From a checkpoint of a small contrastive audio-text model.
Model: 7.81M parameters, log mel input, encoder arch quartznet, encoder activation silu, encoder depths [3, 4, 5, 3], encoder widths [192, 288, 432, 640], text encoder width 128.
Rows from block 3 of the audio encoder of a small contrastive audio-text model, named by matrix and row number. Rows with one number belong to one channel. Each number is 128 + 24 x the weight over its row's rms, rounded and kept within 0 to 255. All counts start at 0.
Before each channel's rows are labels from the 100 clips, of 14976, where the channel reaches its highest value: "strongest on" is what is common among them. Only what is clearly more common there than usual is listed. The data: short read English sentences (LibriTTS-R).
# convs1: first pointwise conv (encoder.blocks.3.convs.1.weight, 288x192x1), inputs 96-191
# convs3: second pointwise conv (encoder.blocks.3.convs.3.weight, 288x288x1, transposed), outputs 144-287

strongest on: the word "i"
convs1.160 [122 166  95 104 123 145 120 150 132 134 130 117  90 144 105 134 121 113 146 152 117 134 139 113 101 128 130 137  81 145 102 123 126 139 123 124 171 155 162 118 171 130 139 110 138 134 175 171 107 171  83 127 106  98 137 149 117 132 114 129 138 171 143 123 142 142  91 137 148 143 111 158 157 110 130 146 129 136 141 141 155 163 147 112 121 115 115 128  76 163 103 135 132 149 114 162]
convs3.160 [127 131 156 106 147 154 101 119 130 116 123 211 107 140 119 138 124 142 131 137 147 150 160 154 141 174 182 155 109 145 151  80 109  95 159 116 159 137 114 152 109 101 126 126 116 148 105 104  88 129 130 127 151 126 155 140 133 150 118 132 133 132 123 114 126 138 140 105  97 128 118 104 150 148 177 128 122 102 145 113 107 133 113 111 138 125 164 103 145 171 106 134 124 131 149 101 139  81 158  99 138 131 127 163 120 108  88 117 155 119  86 163 135 132 124 142 100 120 120 116 183 140 144 116 130 150 165 126 143  95 127 138 124 174 148 124 116 168 113 136 106 113  98 134]

strongest on: the word "i"
convs1.139 [106 120 115 120  99 169 141 131 143  94 142 105  76 198  78 134 126 189 119 141  94 125 144 115 110 146 145  89 101 124 136 151 149 136 127 114 123 136 151 122 146 137 130 143 100 141  79 136 122 108 113 113 120 162 132 124  95 103 114 155 147 137  41 138 152 128 115 171 131 146 100 148 125 120 102 167 145 155 137 108 143 111 130 140  98 146 140  87 112 149 162 101 117 130 100 126]
convs3.139 [128 151  68 151  87 137 123 104  93 175 115  61 107  84 108 106 118 123 134 153  90 126 123 132 122  93 132 130 108 129 108 147 124 138 105 108 117  99 120 159 138 135 125 115 122 156 148 119 132 126 141 150  85 127 117 151 131 109 150  95 131 141 162 165 137  80 122 128 141 158  97 121 103 135 143 204 109 130 102  85 139  90 162 161 111 160 173 153  98 130 131 156 129 137 137 132 122 146 106 140 148 117 186 128 155 117 110 143 120 108  95 130 158 112 108 142 129 108 126 121 178 138 151  70 100 160 112 139 109 114 135 115  99  61 132 133 105 112  99 156 124 119 157 123]

strongest on: the word "to"
convs1.166 [161 148 160 115  74 117 157 124 161 151 147 129 156 126  95 107  94 137 123  81  83 117 128 164 140 116 159  96 113 122 134 186 126 159 145 166 141 104 131 133 124 120 156 137 188 147 104 148 120  79 139 146 101 106 104  77 134 162 127 119 137 120 104 113 138 151 152 117 139 142 128 128 146  97 131 127 136 115 117  96 144 130 129 137  89 116 121 101 157 168 143 122 111 141 166 137]
convs3.166 [139 155  99 105 163  97 150 122 147 150 122 122 154 129 162 136 136 117 120 209 149 115 165 123 165 126 189 132 152 122 100 116 125 168 103 127 110  96 116 129 155  98 114  99 138 122 119 121 150 142 114 148  98 143 141 146 212 138 144 146 131  93 125 120 158 139  92 148 138 141 145 131 116 108 136  87 105 129 120 104  84 150 116 112 101 119 149 153 101 137 140  86 103 158 123 109 142 104 114 115 154 163  81 134 147 171 130 111 118 157 116 145 139 165  84  88 130 143 114  96 146 117 169 121 127 128 147 142 129 143 148 137 158 100 164 135 131 144  89 123 150 132  92 121]

strongest on: the word "to"
convs1.91 [121 130 127 127 124 123 141 146 119 103 114 137 119 124  73 131 144 139 125 135  87 125 159 151 164 166 102 153 110  85 146 124 100 126 116 160 178 123  96 132 147 135 142 145 124  99 161  92 153 130  80 127 113  98 177 117 135 165 153 148 128 132  98 159 157 174 114 104 131 122 119 132 112  80 110 158  84 139 133 149  80 110 127 112  84 139 141 107 103 148 106 106 152 121 158 139]
convs3.91 [138 153 127 142 162 140 111 140 143 122  68 123 115  75  57 149  82 109 113 101 129 143  94 142 127 133 130 126 157  72 193 133 130 108 103  87 132 137 136 137 117 148 120 169  95 122  92 177 109 148 126  95 142 140  95 102  90 126 146 131 137 108 125 157 141 148 133 162 109 122 149 106 114 155 119 150 116 145 133 149 128 136 129 143  66 127 129 165 151 122 138  98 138 130 127 102 123 138 105 151 110 139 144 125 137 110 139 106 137 129 151 121 122 128 108 125 130 143 144 143 158 106 104 152 136 143 159 149 123 143 121 110 143 137 146 113 165 146 102 136 130 184 133  83]

strongest on: the word "to"
convs1.257 [119 120 122  82 106 112 133 100 114 146 167 145 123 127 109 150 158 103 114 136 126 106 142 132  78 168 126 150 127  74  98 150 114 188  98 144 116 146 157 132 109 144 110 136 123 113 143 126 112 106  87 164 139 125 141  79  96 130  85 152 136 144 123 126 152 163 134 152 146 111  85 120 165  97 113 162 137  77 117  97 128 142 135 131  90  98 134 129 149 141 152 138 108 143 151 121]
convs3.257 [127 174  57  88 136 121 114 122 158 138 124 115 114 139 133 144 122 134 140 159 118 133 128 150 119 151 154  82 144 101 126 156 125 124 131 167 130  56  73 115 147  98 117 130 145 163 152 116  99 122 123 137 100 173 146 132 170 160 122 151 139 136 118 133 138 102 151 151 151 109 124 130 197 121 128  93  97 166 139 149 103 111 153 123 116 163 119 157 106 125 141 145  87 133  85  97 118 138 123 127 112 158 150 117 167 120  92 113 106 162 119 162 131 156 120 112 151 114 136  96  81 148 132 127 113 125 145 106  88 133 123 121 128 118 113 175 128 124 117 112 102  89 126 160]

strongest on: the word "she"
convs1.37 [127 127 120 122 119 126 169 180 105 157 167 162 100 144 122 149 142 112 146 148 165 116 128  95 134 136 110  80 122 126 142 125 123 169 149 108 129 123 169 127 143 139 102 139 128 155 101 133 125  96 123 171 169 129 113 143 157 100 121 133 179 149 104 138  95  99 128  79 147 156 136 127 113 100 136 170 132 130 173 145  81 115 108 131 106 144 120  93 166 132 115  75 133 152 190 130]
convs3.37 [131 101  71 117 115 141 138 110 103 119 128 114 146 178  90 124 164 164 111 128  94 115 150 146 129  88 152 117 132 155 101 142 114 121  98 163 117  77 155  90 150 114 109  90  91 159 153 130 135 124 105 120 151 132 149 139 123 138  82  82 130 139 139 116 143 111 119  84 152 117 160 120 106 101 111 129 162 127 140 122 141 150 137 185 180 158 162 145 155 104 137 151 111 168 152 180 146 150 102 102  75 126 112 156 152  99 117 141 129  87 182 147 122 173 133 133 131 146 148 106 135 129  95 178 133 137 116 124 147 123 130  88 153 132 159  77 140 132 115 147 109 160 142 149]

strongest on: voice: male; the word "you"
convs1.48 [126 115 146 122  72 146 157 110 100 102 131 139 130 136  92 119 135 117 152 154 104 109 145 180 151 180 121 128 115 111 123 169 121 115 153 149 114 161 173 163 147 101 130 115  86 118 120 117 101 112 124 123 108 163 130 130 119 145 123 142 127 150 145 109 143  94 107 165 153 151 108 144  92  83  95 114 163  95 170 120 114 152 105 139 112 138 194 118  92  73  81 129 124 106  60 105]
convs3.48 [ 82 116 127  86  96 106 172 115 155 124 125 126 108 111 130 136 131 137 126 125 136 102 139 137 151 147 124  67 152 144 148 114  97 131 136 122  95 129 129 143 108 134 108 138 115 100 100 136 165 119 138 139 153 132 139 148 154 141 156 147  84  79 128  92 116 148 121 116 127 100 128 161 164 100 127 150 141 152 150 115 139 118 131 128 116 114 141 148 127 100 159 127 141 139 139 139 123 107  85 160 103 144 119 119 136 134 158 128 104 108 156 125 145 146 140 125 129 151 110 166 136 143 162 109 133 129  98 104 194  56 117 130 114 137 120 154 109 113 119 141 143 140  70 132]

strongest on: the word "i"
convs1.202 [140 156 128  71 114 131 145 111 138 114 195 133 134 140 121 142 135 148 124 131 125 108 122 146  52 122 122 127 190 134 121  96 123  94 104 124 109 156 128 155 147 139 134 123  73 102 151 173 142 135 124  92 149 154 118 115 105 108  99 152  86 178 169 151 119  98 111 145 113 145 130 165  99 151  90 129 106 116 166 143  97 136  88 127 164 117 117 126 131 145 117  95 122 157 140 145]
convs3.202 [157 145 120 148 125 156 115 132 144 148 109  71 109 152 101 135 125 134 112 130 126 125 129 152 147 144 138 128 113 142 182 141 113 111 111 147 126 149 118 147 110 156  83 142 113 157 150 110 160 127 112 163 104 115 158 132 115 106  94 138  86 137 156 168 127  79 116 147 140 107 115 124 135 138 139 136 131 134 133 111 138 120 131 116 119 142 133 149  95 144 165 135 157 140 109 130 128 102 128 137 135 126 125 121 123  96 103 154  87 146  91 123 113 147 134 133 126 110 131 107 131 123 142  87 120 112 134 101 128 153 145 116 110 112 146 145 165 124 215 116 118 147  86 179]

strongest on: the word "she"
convs1.86 [121 114 140 102 147 128 114 155 103 114 110 108  95 168 112 148 164 124 135 125 169 163 120 118 120 158 101 131  83 120 149 115 100 167 136 151 156 204 145 114 104 127 121 127 105 168 123  97 138 107 151 147 110 127 136 107  58 119 121 151 118 126 114 149  95 100 174 115 115  81 172  89  99 130 124 102 146 167 104 113 112 119 154 134 112 131 140  93 111 186 122 123 115 134 144 160]
convs3.86 [140 112  88 148 106 137 134 100 144 126 100 124  94 141 131 128 141 137 105 156 149 136 171 159 116 112 145 127 159 130 157 144 145 144 117 127 141 149  93 146  55 151 133 158 102 105 138 123 121  83 110 122 132 158 176 149 154 134 161 154  86 106 136 108 103 159 126 129  74 129 126 123 154  65  95 123 106  98 158 101 174 139  91 127 123 121 120 154 109 168 131 146 107 142 131 122 103 134  91 175 124 146 131 138 134  88 108 135 141 124  94 142  97 157 107 142 150 135 110 157 126  96 136  91 103 119 146 139 124 152 148 130 132 146 125 117 165 158 139 109 163 113 124 134]

strongest on: the word "me"
convs1.105 [137 150 126 110 121 146 147 162 136 123 124 119 101 113 138 145 162  98 145 138 118 131  78  76 136 139 105 103 118 134 150 141 105 150 152 143  99 136  80 133 162 104 133 148  66 103 114 177 149 125 109 151 142 124 186 147 119 133  94 112 157 166  88 138 136  88 151 116 146  96 164 102 125 107 139 127 130 139 126 121  88  88 138 168 132 134 119 150  85 120 126 156 126 128 148 128]
convs3.105 [153  96 150 131 181 128 130 168 104 100 118 186 164 154 116 140 152 126 130 177 128  98 143 116 155 161 104 161 107 125 113 163 155 138 123 141 137 148 114 101  49 130 139 102 135  61 129 136 148 130 153 101  92  97 107 141 162 117  97 128  87 134 163 105  86  93 109 133 103 146  99 115 138 133 121 127 125 161 152  93 155 113 133  66  90 154 153 135 130  89 125 132 143 112 132 139 102 125 159 149 146 138 124 142 126 165  87  87 134  86  89 106 131 166 125  70 104  86 127 104 129  62 127 105 118 162  97 136 113 130 164 134 140 109 121 134 152 152 151 137 165 129 140 120]

strongest on: voice: female
convs1.116 [125 118 105 134 134 144 123 113 149 150 122  88 115 156 142 133 125 122 132 147 107 108 153 127 110 133 161 167 191  97 136 127 112 143 108 122 113 118 157 129 157 114 150 144 116 155  93 137 140 174 116 114 106 151 125 118 140 158 139 101 153 125 104 115 167 119  98 187 117 139 126 106  86  88  92 119 121 126 143 117 130 148  81 134 162 121 124 154  97 122  77 101  89 153 134 129]
convs3.116 [170 119 163 156 113  91 102 131 118 114 125 135 115 143 128 131 154 124 116 130 146 171 149 132 107 123  89 127 141 168 128 156 121 138 153 141 127 124 138 124 170 121 151  95 155 115 120 179 155 135 100 130 168  78 111 126 144 183 127 133 141  53 129 189  91 104 127 115 136 127 129  79 131 143 130 100 119 149 111 120 158 162  90  94 135 141 149 154 129  90 146 111 152 115  88 123 129 125 129 112 138 111  94 136 114  71 122 124 125 113 135 105 147 157 128 143 110 132 145 104 152  74 156 135  99 151 140 164 126 102 135 138 155 147 149 136 132 154 143 148  92  93 159 126]

strongest on: voice: female; the word "was"
convs1.244 [131  84 159 179 111 114  96 119 150 138  63 161 102 140 104 143  95 117 107 131 148 121 153  63 138 128  93 129 156 109 129 115 152  58 145 108  95 110 127  96 164 136 137 133 133 110  91 160 133 131  99 139 121 128 109 137 116 142  92 123 146 127 143 141 176 110 141 103 111 165 137 108 139 100 149 145 122 173 147 117  95 118  99 111 132 136 126 109 100 130 114 139 134 141 175 117]
convs3.244 [138 116 122 145 134 167 118 114  96  96 113 153 145  67 149 155 132 158 122 143 109 109 104 131 121 144  76 148 112 147 105 116 131 113 134 120 145 129 160  98 139  80 129 112 133 131  74 143 129 142 145 135 158 101 115 121 128 139 152  91 206 163 142 130 101 101  97 123  88 126 185 103 169 107 138 109  96 119 155 104 127 127 127 116 148 114 126 156  94 160 139 126  99 127  88 101 120 105 136 135 135 143 106 131  73 164 135 110 130 100 159 140 147 104 124 133 100 156  80 153 146  76 142 120 118  98 104 149 171 170 126 168  98 136 124 134 123 120 137 136 131 198 119 127]

strongest on: the word "i"
convs1.251 [109 153 160 133 133 127 115  81 100 125 103 137 125 166 114 158 120 127 136 164 108  85 117 120 100 130 136 148 156  66 121 126 148 131 155 115 140 132 157 118 135 175 137  80 119 132 184 171 131 167 113 139 118 133 121 126  89 154  95 116  97 171 200 139 138 131 139 125 116 125  96 122  94 144 106 140 107 134 137 132 112 157  96 125 125 124 153 112  79 148 120 131 100 118 139 158]
convs3.251 [132 105 119 114 171 100 139 141 141  82  93 102 157 155 120 172 142 133 174 111 132 112 167 110 137 114 137 142 134 112 113 119 110 150 183 180 132 141 136 109 100 144 126 173 112 127 162  73 137 127 154 123  97  83 145 116  99 153 101 106 107  97 148 143  93 174 104 186 129 151 115 158 127 131 108 110 115 130 112 118 129 108 152 107 149 164 136  97 134 125 128 150 100 116 124 136 149 149 103  91 130  94 131 104 132 138 150 149 105 145 114 122 119  88 140 144 145 107 142 130 159 134 140 162 122  90 135  79 108 147 139 136 151  97 107 154 136 121 126 146 143 120 155 171]

strongest on: the word "to"
convs1.223 [107 142 149 155 107  69 140 161 138 104 134 141 139 166 125 131 127 133 136 141 107 130 139 160 116 140  91  70 117 123 137 110 178 113 143 125 133 116 169 100 102  92 133 156 123 127 145  85 131 146 124 139 119 141 126  76 147 142 126 127 151 149 109 134 131 128 112 104 126 184 140  84 120 160 145 122 117 129 143 105 128 168 139 135  70  95 152 126 145 101 114 130 155 144 171 117]
convs3.223 [118 119 123 127  92 102 153 155 150 112 121  95 134 134  88 133 145 104 103 102  85 121 101  93 110 148 117 134 128 111 111 114 132 101 141  91  87 143 130 104 125 161 110 142 137 133 108 142 159 110 112 137 143 129 128 172 110 120 145 132 124 109 128 109  86 131 155 125 148 102 172 198 144 140 102 121 110 110  89 152 133 101 137 114 101 165  87 121 143 163 111 110 142  51 143 111 112 135 116 121 142 132  91 198 117 140 133 127 112 150 170 126  89 114 137 134 140  75 117 135 128  91 102 119  99 156 150 124 102 147 131 131 142 122 130 114 145 139 129 206 161 124 130 169]

strongest on: the word "to"
convs1.271 [148  96 105 141  98 170 128 167 121 116 129 152 106 109 132 137 153  94 142 138 141 130 130 177 169 105 141 124 145 146 199 162 129 110 132 143 155 144 165 114 148 128 132 133 162 101 106 138 127  88 142 131 173 135  90 147  87  89 173 165 143 113 120 119 122 145 134 124 155 121 152 110 154 157 144 115 148 142 164 152 121 131 170 165  89 147 166 168 117 144 120 142 139 128 127  97]
convs3.271 [154 110 141 117  93 142 119 153 132 104 100 105 127 130  59 137  94 127 156 106 106 124 129  94 119 145 136  82 167  65  85 105 130 121 156 108 139 131 172  88 109 181  70  95 155  89 138  87 142  94 143 118 126 139 118 126 138 103 127 176 124 113  98 141 180 104 132 113 135  91 132 136 146 126 133 134 114 141 134 168 156 107 158 118 150 142 135  75 121 100 128 131 131 125 131 172 160  77  99 131 127 128 146 199 135 103 148 162 133 134 120 129 107 115 151 125 112  79 156 140 133 103  83 116 127 131 114 115 117 117 100 119 124 116 157 143 133 128 167 126 133 111 125  58]

strongest on: the word "i"
convs1.135 [113 156  88 122 130 184 132 132 132  88 158 152 120  79 125 136 112 141 106 118 136 113 127 120  96 104 117 137 146  95 139 139 118 146 125 104  90 128 109 137  97 196 146 120 113 113 169 117 149 110 115 137 151 167  91 142 105 144  93 139 143 147 198 138 109 102 119 113 112 110 166 125 110 169 113 159 134 139 119 114 166 139 136 135 111  77 113 115 152 147 104  94 137 171 165 133]
convs3.135 [144 136 126 115 132 118 125 145  95 164  90 102  77 109 125  69 105 108 142 109 188 121  98 171 163 139 121 111 111 142 125 130 138 118 121 181  94 144 146 135 145 137 122 132 110 134 149 132 156 113 145 121 105 109 119 139 124 126 142 176 103  97 126 138 185 118 107 130 122 135  80 139 156  43 138 130 108 119 128 100 185 152 114 138 126 139 132 127 121 132 126 132 150 141 132 117 128 118 141 147 127 113 143 133 129  75 158 154 131 128  61 145 118 106 130 154 146 116 148 164 156 123 143 117 111  75  80 103 148 104 140 132 121  94 124 139 126 128 124 102 116 100 118 113]

strongest on: the word "she"
convs1.9 [144 137 115 160 139 161 120 115 130 112 115 114  85 152 135  77 168 139 127 121 142 163 133 128 117 125 144  87 105 119 168 154 106 109 148 128 133 136 195 142 180 146 151 159 119  94 118 166 125 117 111 115 101 100  94 108 128 112 105 152 134 173 116 151 143 125 101 128  99 153 129 155  89 153  89  95 147 121 133 129 145 128 110 141 159 162 138  55 100 163 171 156 139 128 205 128]
convs3.9 [120 121 138  89 107  99 129 149 164  96 149 128 119 137 146 137 132 144 100 128 103 123 141 102 129 137 160 162 148 118 111 143 139 113 117 162 121 118 107 124  77  86  80 165 117 131 193 123 127 102 140 113 155 146 138 133 124  74  98 121 154 153 160 164  99 134 119 156 144 154 138  98  79 132 101 140 140 118 138 143  94 142  97  99 106 142 113 135 110  87 111 104 130 145 122 140 147 110 140 139 122 130 149 188 137 132 113 108 155 123 137 120 121 139 115 142 126 174 168 122 105 134 101 137 132  96 136  95 115 143 131 146 154 120 151 117 157 154 127  99 199 152  50 169]

strongest on: voice: female
convs1.100 [132 117 176 162 171 137  92 144  97 156 135 139 139 140 171  90 143 139 149 130 122 118 139 105 177  78 103 104 129 157 101  99 134  62 147  99 154 151 124 169 134 134 130 125 130 141 130 147  99 150  99 157 150 105 115 136 131  90 103 162 150 102 129 139 128 133 105 166 174 116 104 131 160 118 111 150 132 114 118 125 157 168 112 130 122 126 129 138 128 147  99  94 184 119 166 144]
convs3.100 [161 148 140 124 129 122  83  81  85 150 143 137  81 146 153  84 124 133 167 107 120 105 157 124 108 108 126 158 104 113 143 132 122  68 144 106 165 119  97  97 133 127  87 142 139 141 192 100  68 158 135 135 171 138 117 130 135 157 148 171 123 115 130 168 133 156 142 150 149 128  94 134 136 120 120  66 145 136 189  83 141 148 130 109 133 126 126 120 143 121 136 129  96 148 151 145 150  85  90 137 138  86 110 103 141 118 112 146 107 103  85 177 107 126 181 149 143 150  69 122 129 108 136 121 152 143 106 131 120 111 147 145 149 118 151  63 150 106 123 109 130 130 106 142]

strongest on: the word "he"
convs1.182 [ 82 128 100 122 118  93 101 152  99 132 134 121  99 124 101 131 136  90 144 134 153 147 140 102 144 111 131 141 139 118 136 133 123 114 110 154 126 119 135 126 144 134  94 136 108 129 146 132  95 123 119 129 136 102 101 141 104 148 110 171 113 135 114 112 105 143 185 126 116 126 152 109 127  92 123 143 171 144 178 116  80 129 117 125 109 157 132  99 124 117 121 177 130 123 221  99]
convs3.182 [121 136 113 110 121 116 172  91 147 111 111 120 147 119 110 149  95 143 149 122 131 126 109 101 118 119  92  91 140 143 143  87 148 123 112 143 114 110 105 139 144 145 143 141  97 132 188  86 102 149  93 160  75 156 173 110 120 187  74 125 146 103  77 160 149 141  85 131 157 139 119 138 139 107 132  90 119  97 142 150 125 151 113 158 123  95 112 104 108 131 122 140  79 138  66 116  91 139 101  97 108 160 105 126  94 122 113 104 161 154 119  94  91 112 120 155 142 178  96 114 128 103 155 119 128 166 153 121 125 117 111 109 130  91 132 131 156 135 118 126  82 100 110 111]

strongest on: the word "i"
convs1.277 [147 161 116 129 193 157 155 115 128 112 141 126  89 118 158 116 152 122 144 128  90  82 118 170 121 157 124 110 123 139 151 123 126 158 130 109 115 136 142 189 134 141  98 137 129 169 157 106 162 142 145 144  99  83 127 126 105 118  98 147 131 139 158  89 140 125 141 112 137 118 129 104 149 178 137 163 168 166 151  98 194 109 147  93 124  59 161 110 112 174 111 129 107 131 115 157]
convs3.277 [117 164  88 101 117 150 116 127 145 130 163  95 142 172 119 128 131 113  90 149  76 151 113 173  93 161  59 148 156 118  87 136 126  94 113 136  94 137 115 107  95 138 108 132 143 130 131 136  87  96 134 136  91 165 146 131 122 107 145 106  92 116 165 176 113 141 180 158 177 135  99 100 108 141  97 114 129  98 158 111  95 147 120  86 173 116 112  88 147 128 125 128 134 178 142 126 163 162 152 143 125 135  81 119 124 111  81  75 125 170 133 162 159 106 105 139 114  99 154 131 141 148  98  96 110 111 141 136 113  93 128 134 167 155 112 119 142  92 139 144 146 147  91 128]

strongest on: the word "he"
convs1.49 [157 108 129 126  81 135 165 131  76 139 170 114  99 123  90 112 135 126 127 125  96 138 110 136  90 156 138 104 142 122 179 146 120 145 129 108 106 140 169 136 120 111 144 123 143 162 140 157 138 125 141 122 146 150 121 110 100 116  96 121 171 168 140 106 132 106 132 156 114 155 127 130 114 107 127 183 150 159 145 132 116 121 120 134 108 119 139  52 107 139 141  97 137  94 148  83]
convs3.49 [165 140 137 105 112  93 121 159 116 146  92 119 121 130 156 159 133 157 165 157 144 144 126 147 146 122 122 128 154 114 133 111 128 102  85 126 138 120 127 139 116 110  98 159  80 127 150 127 123 165 139 131 124 112 118 126 143 116 136 139 115 114 131 125 117 124 126 140 125 133 171 120 121 138 140 111 110 121 144 100 161 123 140 154 148 106 171  65 142 136  93 100 119 129 128 140 143 132 139 165 162  88 150 139 151 100 150 124 135 130 143  72 114 106 121 113 150 123 102 114 137  56 151 105 121 131 118 122 149 106 131 142 129  59 121 154 166  75 142 139 113 119 144  75]

strongest on: voice: female
convs1.62 [134 149 156 102 110 137 122 133  71 100  96 108 104 151 133 156 115 157 156 148  97 149 131 144  83 153  91 108 152 119 114 127 106 152 122 121  89 147 124 150 125 122 138 115 114  84 152 172 101 113  85 124 110 164 103 139 116  94 125 171 142 126 146 155 146 188 116 134 100 128  75 172 110 113 144 181 123 120 164 131 119 129 119  84 156 142  73  68 131 136 129 106 122 155 120 142]
convs3.62 [133 148 142 145 140  64 105  98 117 118 147 162 138 111 149 138 107 129 123 115  90 112 108 154 109 113 122 144 131 121 124  76 143  76 185 135 144 140 113 105 117 144 161  72 131 120 140 129 125 198 152 126 142 161  75 183 110 130 122  79 123 131 160 113 141 128 123 106 158 137 112 121 104  82 124 105 117 145 147 164  83 141 142 133 171 157 119 135 138 116 122 127 138 123 115  90 112 164 179 108 126 137 122 136  96 136 148 119 154 133 122  88 114  76 141 147 123 117 130 115  70 156 154 116 116 129  91 156 117  69 110 137  99 142 132  91  86 117 102 125 140  89 125  88]

strongest on: voice: male
convs1.240 [143 154 140 144 121 123  81 152 104 100 157  98 133 142 131 156 144 135 121 137 114 132 124 171  83 163 139 138 142 119 148 129  94  69 116 140 144 185 147 136 121  62 121 134  92 126 139 119 137 135 110 109 144 144 146 144 129 128 110 120 113 129 152 188 130  97 101 123  98 142 144 125 136 150 134 119 104 128 142 117 138 122 117 144 111 134 100  62 106 119 100 105 104 133 137 126]
convs3.240 [129  99 124 157 154 144 120  97 101  95  73 146 119 131  22 123 113 116  79  97 125 131 117  91 165 116 112  94 133 120 152 128 144 120 134 135 100 119 162 108 111 169 121 129 119 130 105 164 139 149 134 128 139 109 129 121  96 147 126 141 144 135 128 108 160 138 157  97 137 112 158 143 129  85 146 147 106 137 141 140 119 125 154 129 148 149 118 151 125 124 120 106 102  96 140 134 104 123 119 127 132 137 125 115 101 139  83 110 153 136 135 107 114 100 102 118 167 145 139 159 146  96  91 118 149 126 145  79 113 124 107 116 147  73 139 138 104 150  52 163 116 132 130 110]

strongest on: the word "me"
convs1.68 [140 101 140 141 120 173 185 129  81 132 108 105 150  74  76 152 138 115  80  83 159 156  78 140 115 113  99 157 124 118 137 150 132 136 123 123 139 127 127 113 106  75 153 101  86 105 126  81 112 123 139 142 113 125 151 103 152 122 154 110 138 138 130 139 152 159  70  73 129 161  99 146 132 103 120 119 107 156 101 153 130 160  90 137 115 120 132 114 120 112 117  75 139 119 171 148]
convs3.68 [115  83 138 103 127 126 144 155 102 122 171  96 115 130 113 138 137 110  99 143  91 157 145 113 127  99 137 110 169  87 119 115 107 183  87 153  77 124 174 115 151 134 146 118 116  84 126 133 135 135 151 127 124  51 142 128 123 136 130 169 134 133 137  99 141 112 173 129 115 124 157 149 159  83 126 132 131 168 148 177 154 102 138 117 112  71 105 131 117 134 141 160 126 130 139 122  56 121 115  98 167 167 133 160  99 128 127 103 156 151 156  91 133 160 147 113 132 177 161 129 142 123 158 136 122 100 139 109 144 106 109 115 151 123 135 162 131  89 149 188 167 127  71 114]

strongest on: voice: female; the word "i"
convs1.90 [152 133 118  99 130 140 155 123 123 140  75 144 119 139 126 104 140 101 142 126  89 120  87 118 124 116  94  85 109 116 130 136 122 130 105 116 135 112 106 153 135 123 153 136 120 126 108 134 134 117 155 125 141  98  96 139  92 146 148 174 115 116  89 107 119 112 184 129  97 112 142 100  89 101 135 109 136 132 142  90 125  90 168 134 113 109 121 125  97 183 158 140 150 139 181 155]
convs3.90 [ 93 107 173 149 138 187 116 148  96 129 164 123 106 151 112 132 113 122 130 156 154  89  91 173 122 133 150 127 113 106 133 174 115 101 103 129 142 142 171 132 122 131 146 133 112 163 120 127 117 152 118 128 126  86  82 138  95 103 132 122 149 150 142 114 132  97 116 149 146 128 122 105  73 121 123  97 121  98 158 142 116 154 129 127 133  57 153 148 134 125 115 125 139  97 109 140 125 100 102 104 138  99 126 108 153  81 142  78 118 125 101 129 140 156 113  94 125  88 112 131 138 113 128 139 110 104 129 153 117 134 131 131 133 115 114  76 140 133 129  75  83 148  84 124]

strongest on: the word "to"
convs1.146 [136  97 131 139 147 102 147 151 156 134 147 115  86 144 122 101  88 155 134 123 119 104 124 146 102  94 126 126  92 130 159 154 138 137 147 153 106 144 206 131 128 152 147  98 174 104 130 158 110 116 122 125 110 144 134 111 121 105 100 123 147 141 150 109 110 111 108  85 138 104 122 166  88 110 144 135 126 155 141 146 134 131  99 131  97 127 164 158 159 126  97 121  65 114 120 157]
convs3.146 [138  80 117  95 127 133 158 138 119 153 105 128 160 121 121 128  92 133 120 155 115 144 143  89 117 113 145 107 104  90 105 149 137 143 128 114 112  64 112 149 144 116 132 130 102 136 127 128 128 152 119 145 108 126 153 117 127 155 134  85 166 135 129 135 144 108  86 112 153 106 121 114 105 190 110 111 165 153 102 150  75 147 140 111 141 126 160 128  81  99 167 115 119 174 160 176 139 133 109 108 145 137 155  63 126 154 111 114 118 105  94  93 145 148 138 149 101 118 167 124 113 162 110 138 119  92 125 122 119 101 127 102 151 135 149 143 153 110 153 135 154 147 146 121]

strongest on: voice: female
convs1.1 [145 135 147 116 115  98 142 106 120 155 111 127 145  93 168 149  99 155 123 113 106 166 139 123 114 133 130  61 131 115 157 109 136 102 139 135 121 152 153 113  78 114 116 100 126  97 104 125 102 153 142 129 110 145 122  89 149 120 122  97 132  97 120 171 173 123  92 117 135 111 171 154 116 160 104 141 124 126 136  81 104 121 111 134 176 169 113 104 117 136 104  99  90 152 168 112]
convs3.1 [116 174 152 180  93 143 123 158 187 160 162 109 146 163 133  86 117 141 108 151 174 120 148 150 116 151 154 113 140 115 190 106 147 119 111 133 119 127 118 100 171 124 126 165  92 138  76 102 100 128 136 152 132 160 125 108 109 124 162 137 126 131 102 167  88 119 147 117  95 107  98 133 136 118 120 146 121 117 156 176  93 160 123 125 146 119 118 150 143 115 137 116 108 146 109 137  84 109 144 122 153 110 164 110 131  96 132 142 140 142 145 152 149 128  95 161  84 103 100 119 105 134 157 102 159 139 156  99 109 124 135 161  96 137  98 133 159  96 141  82  82  96 108 111]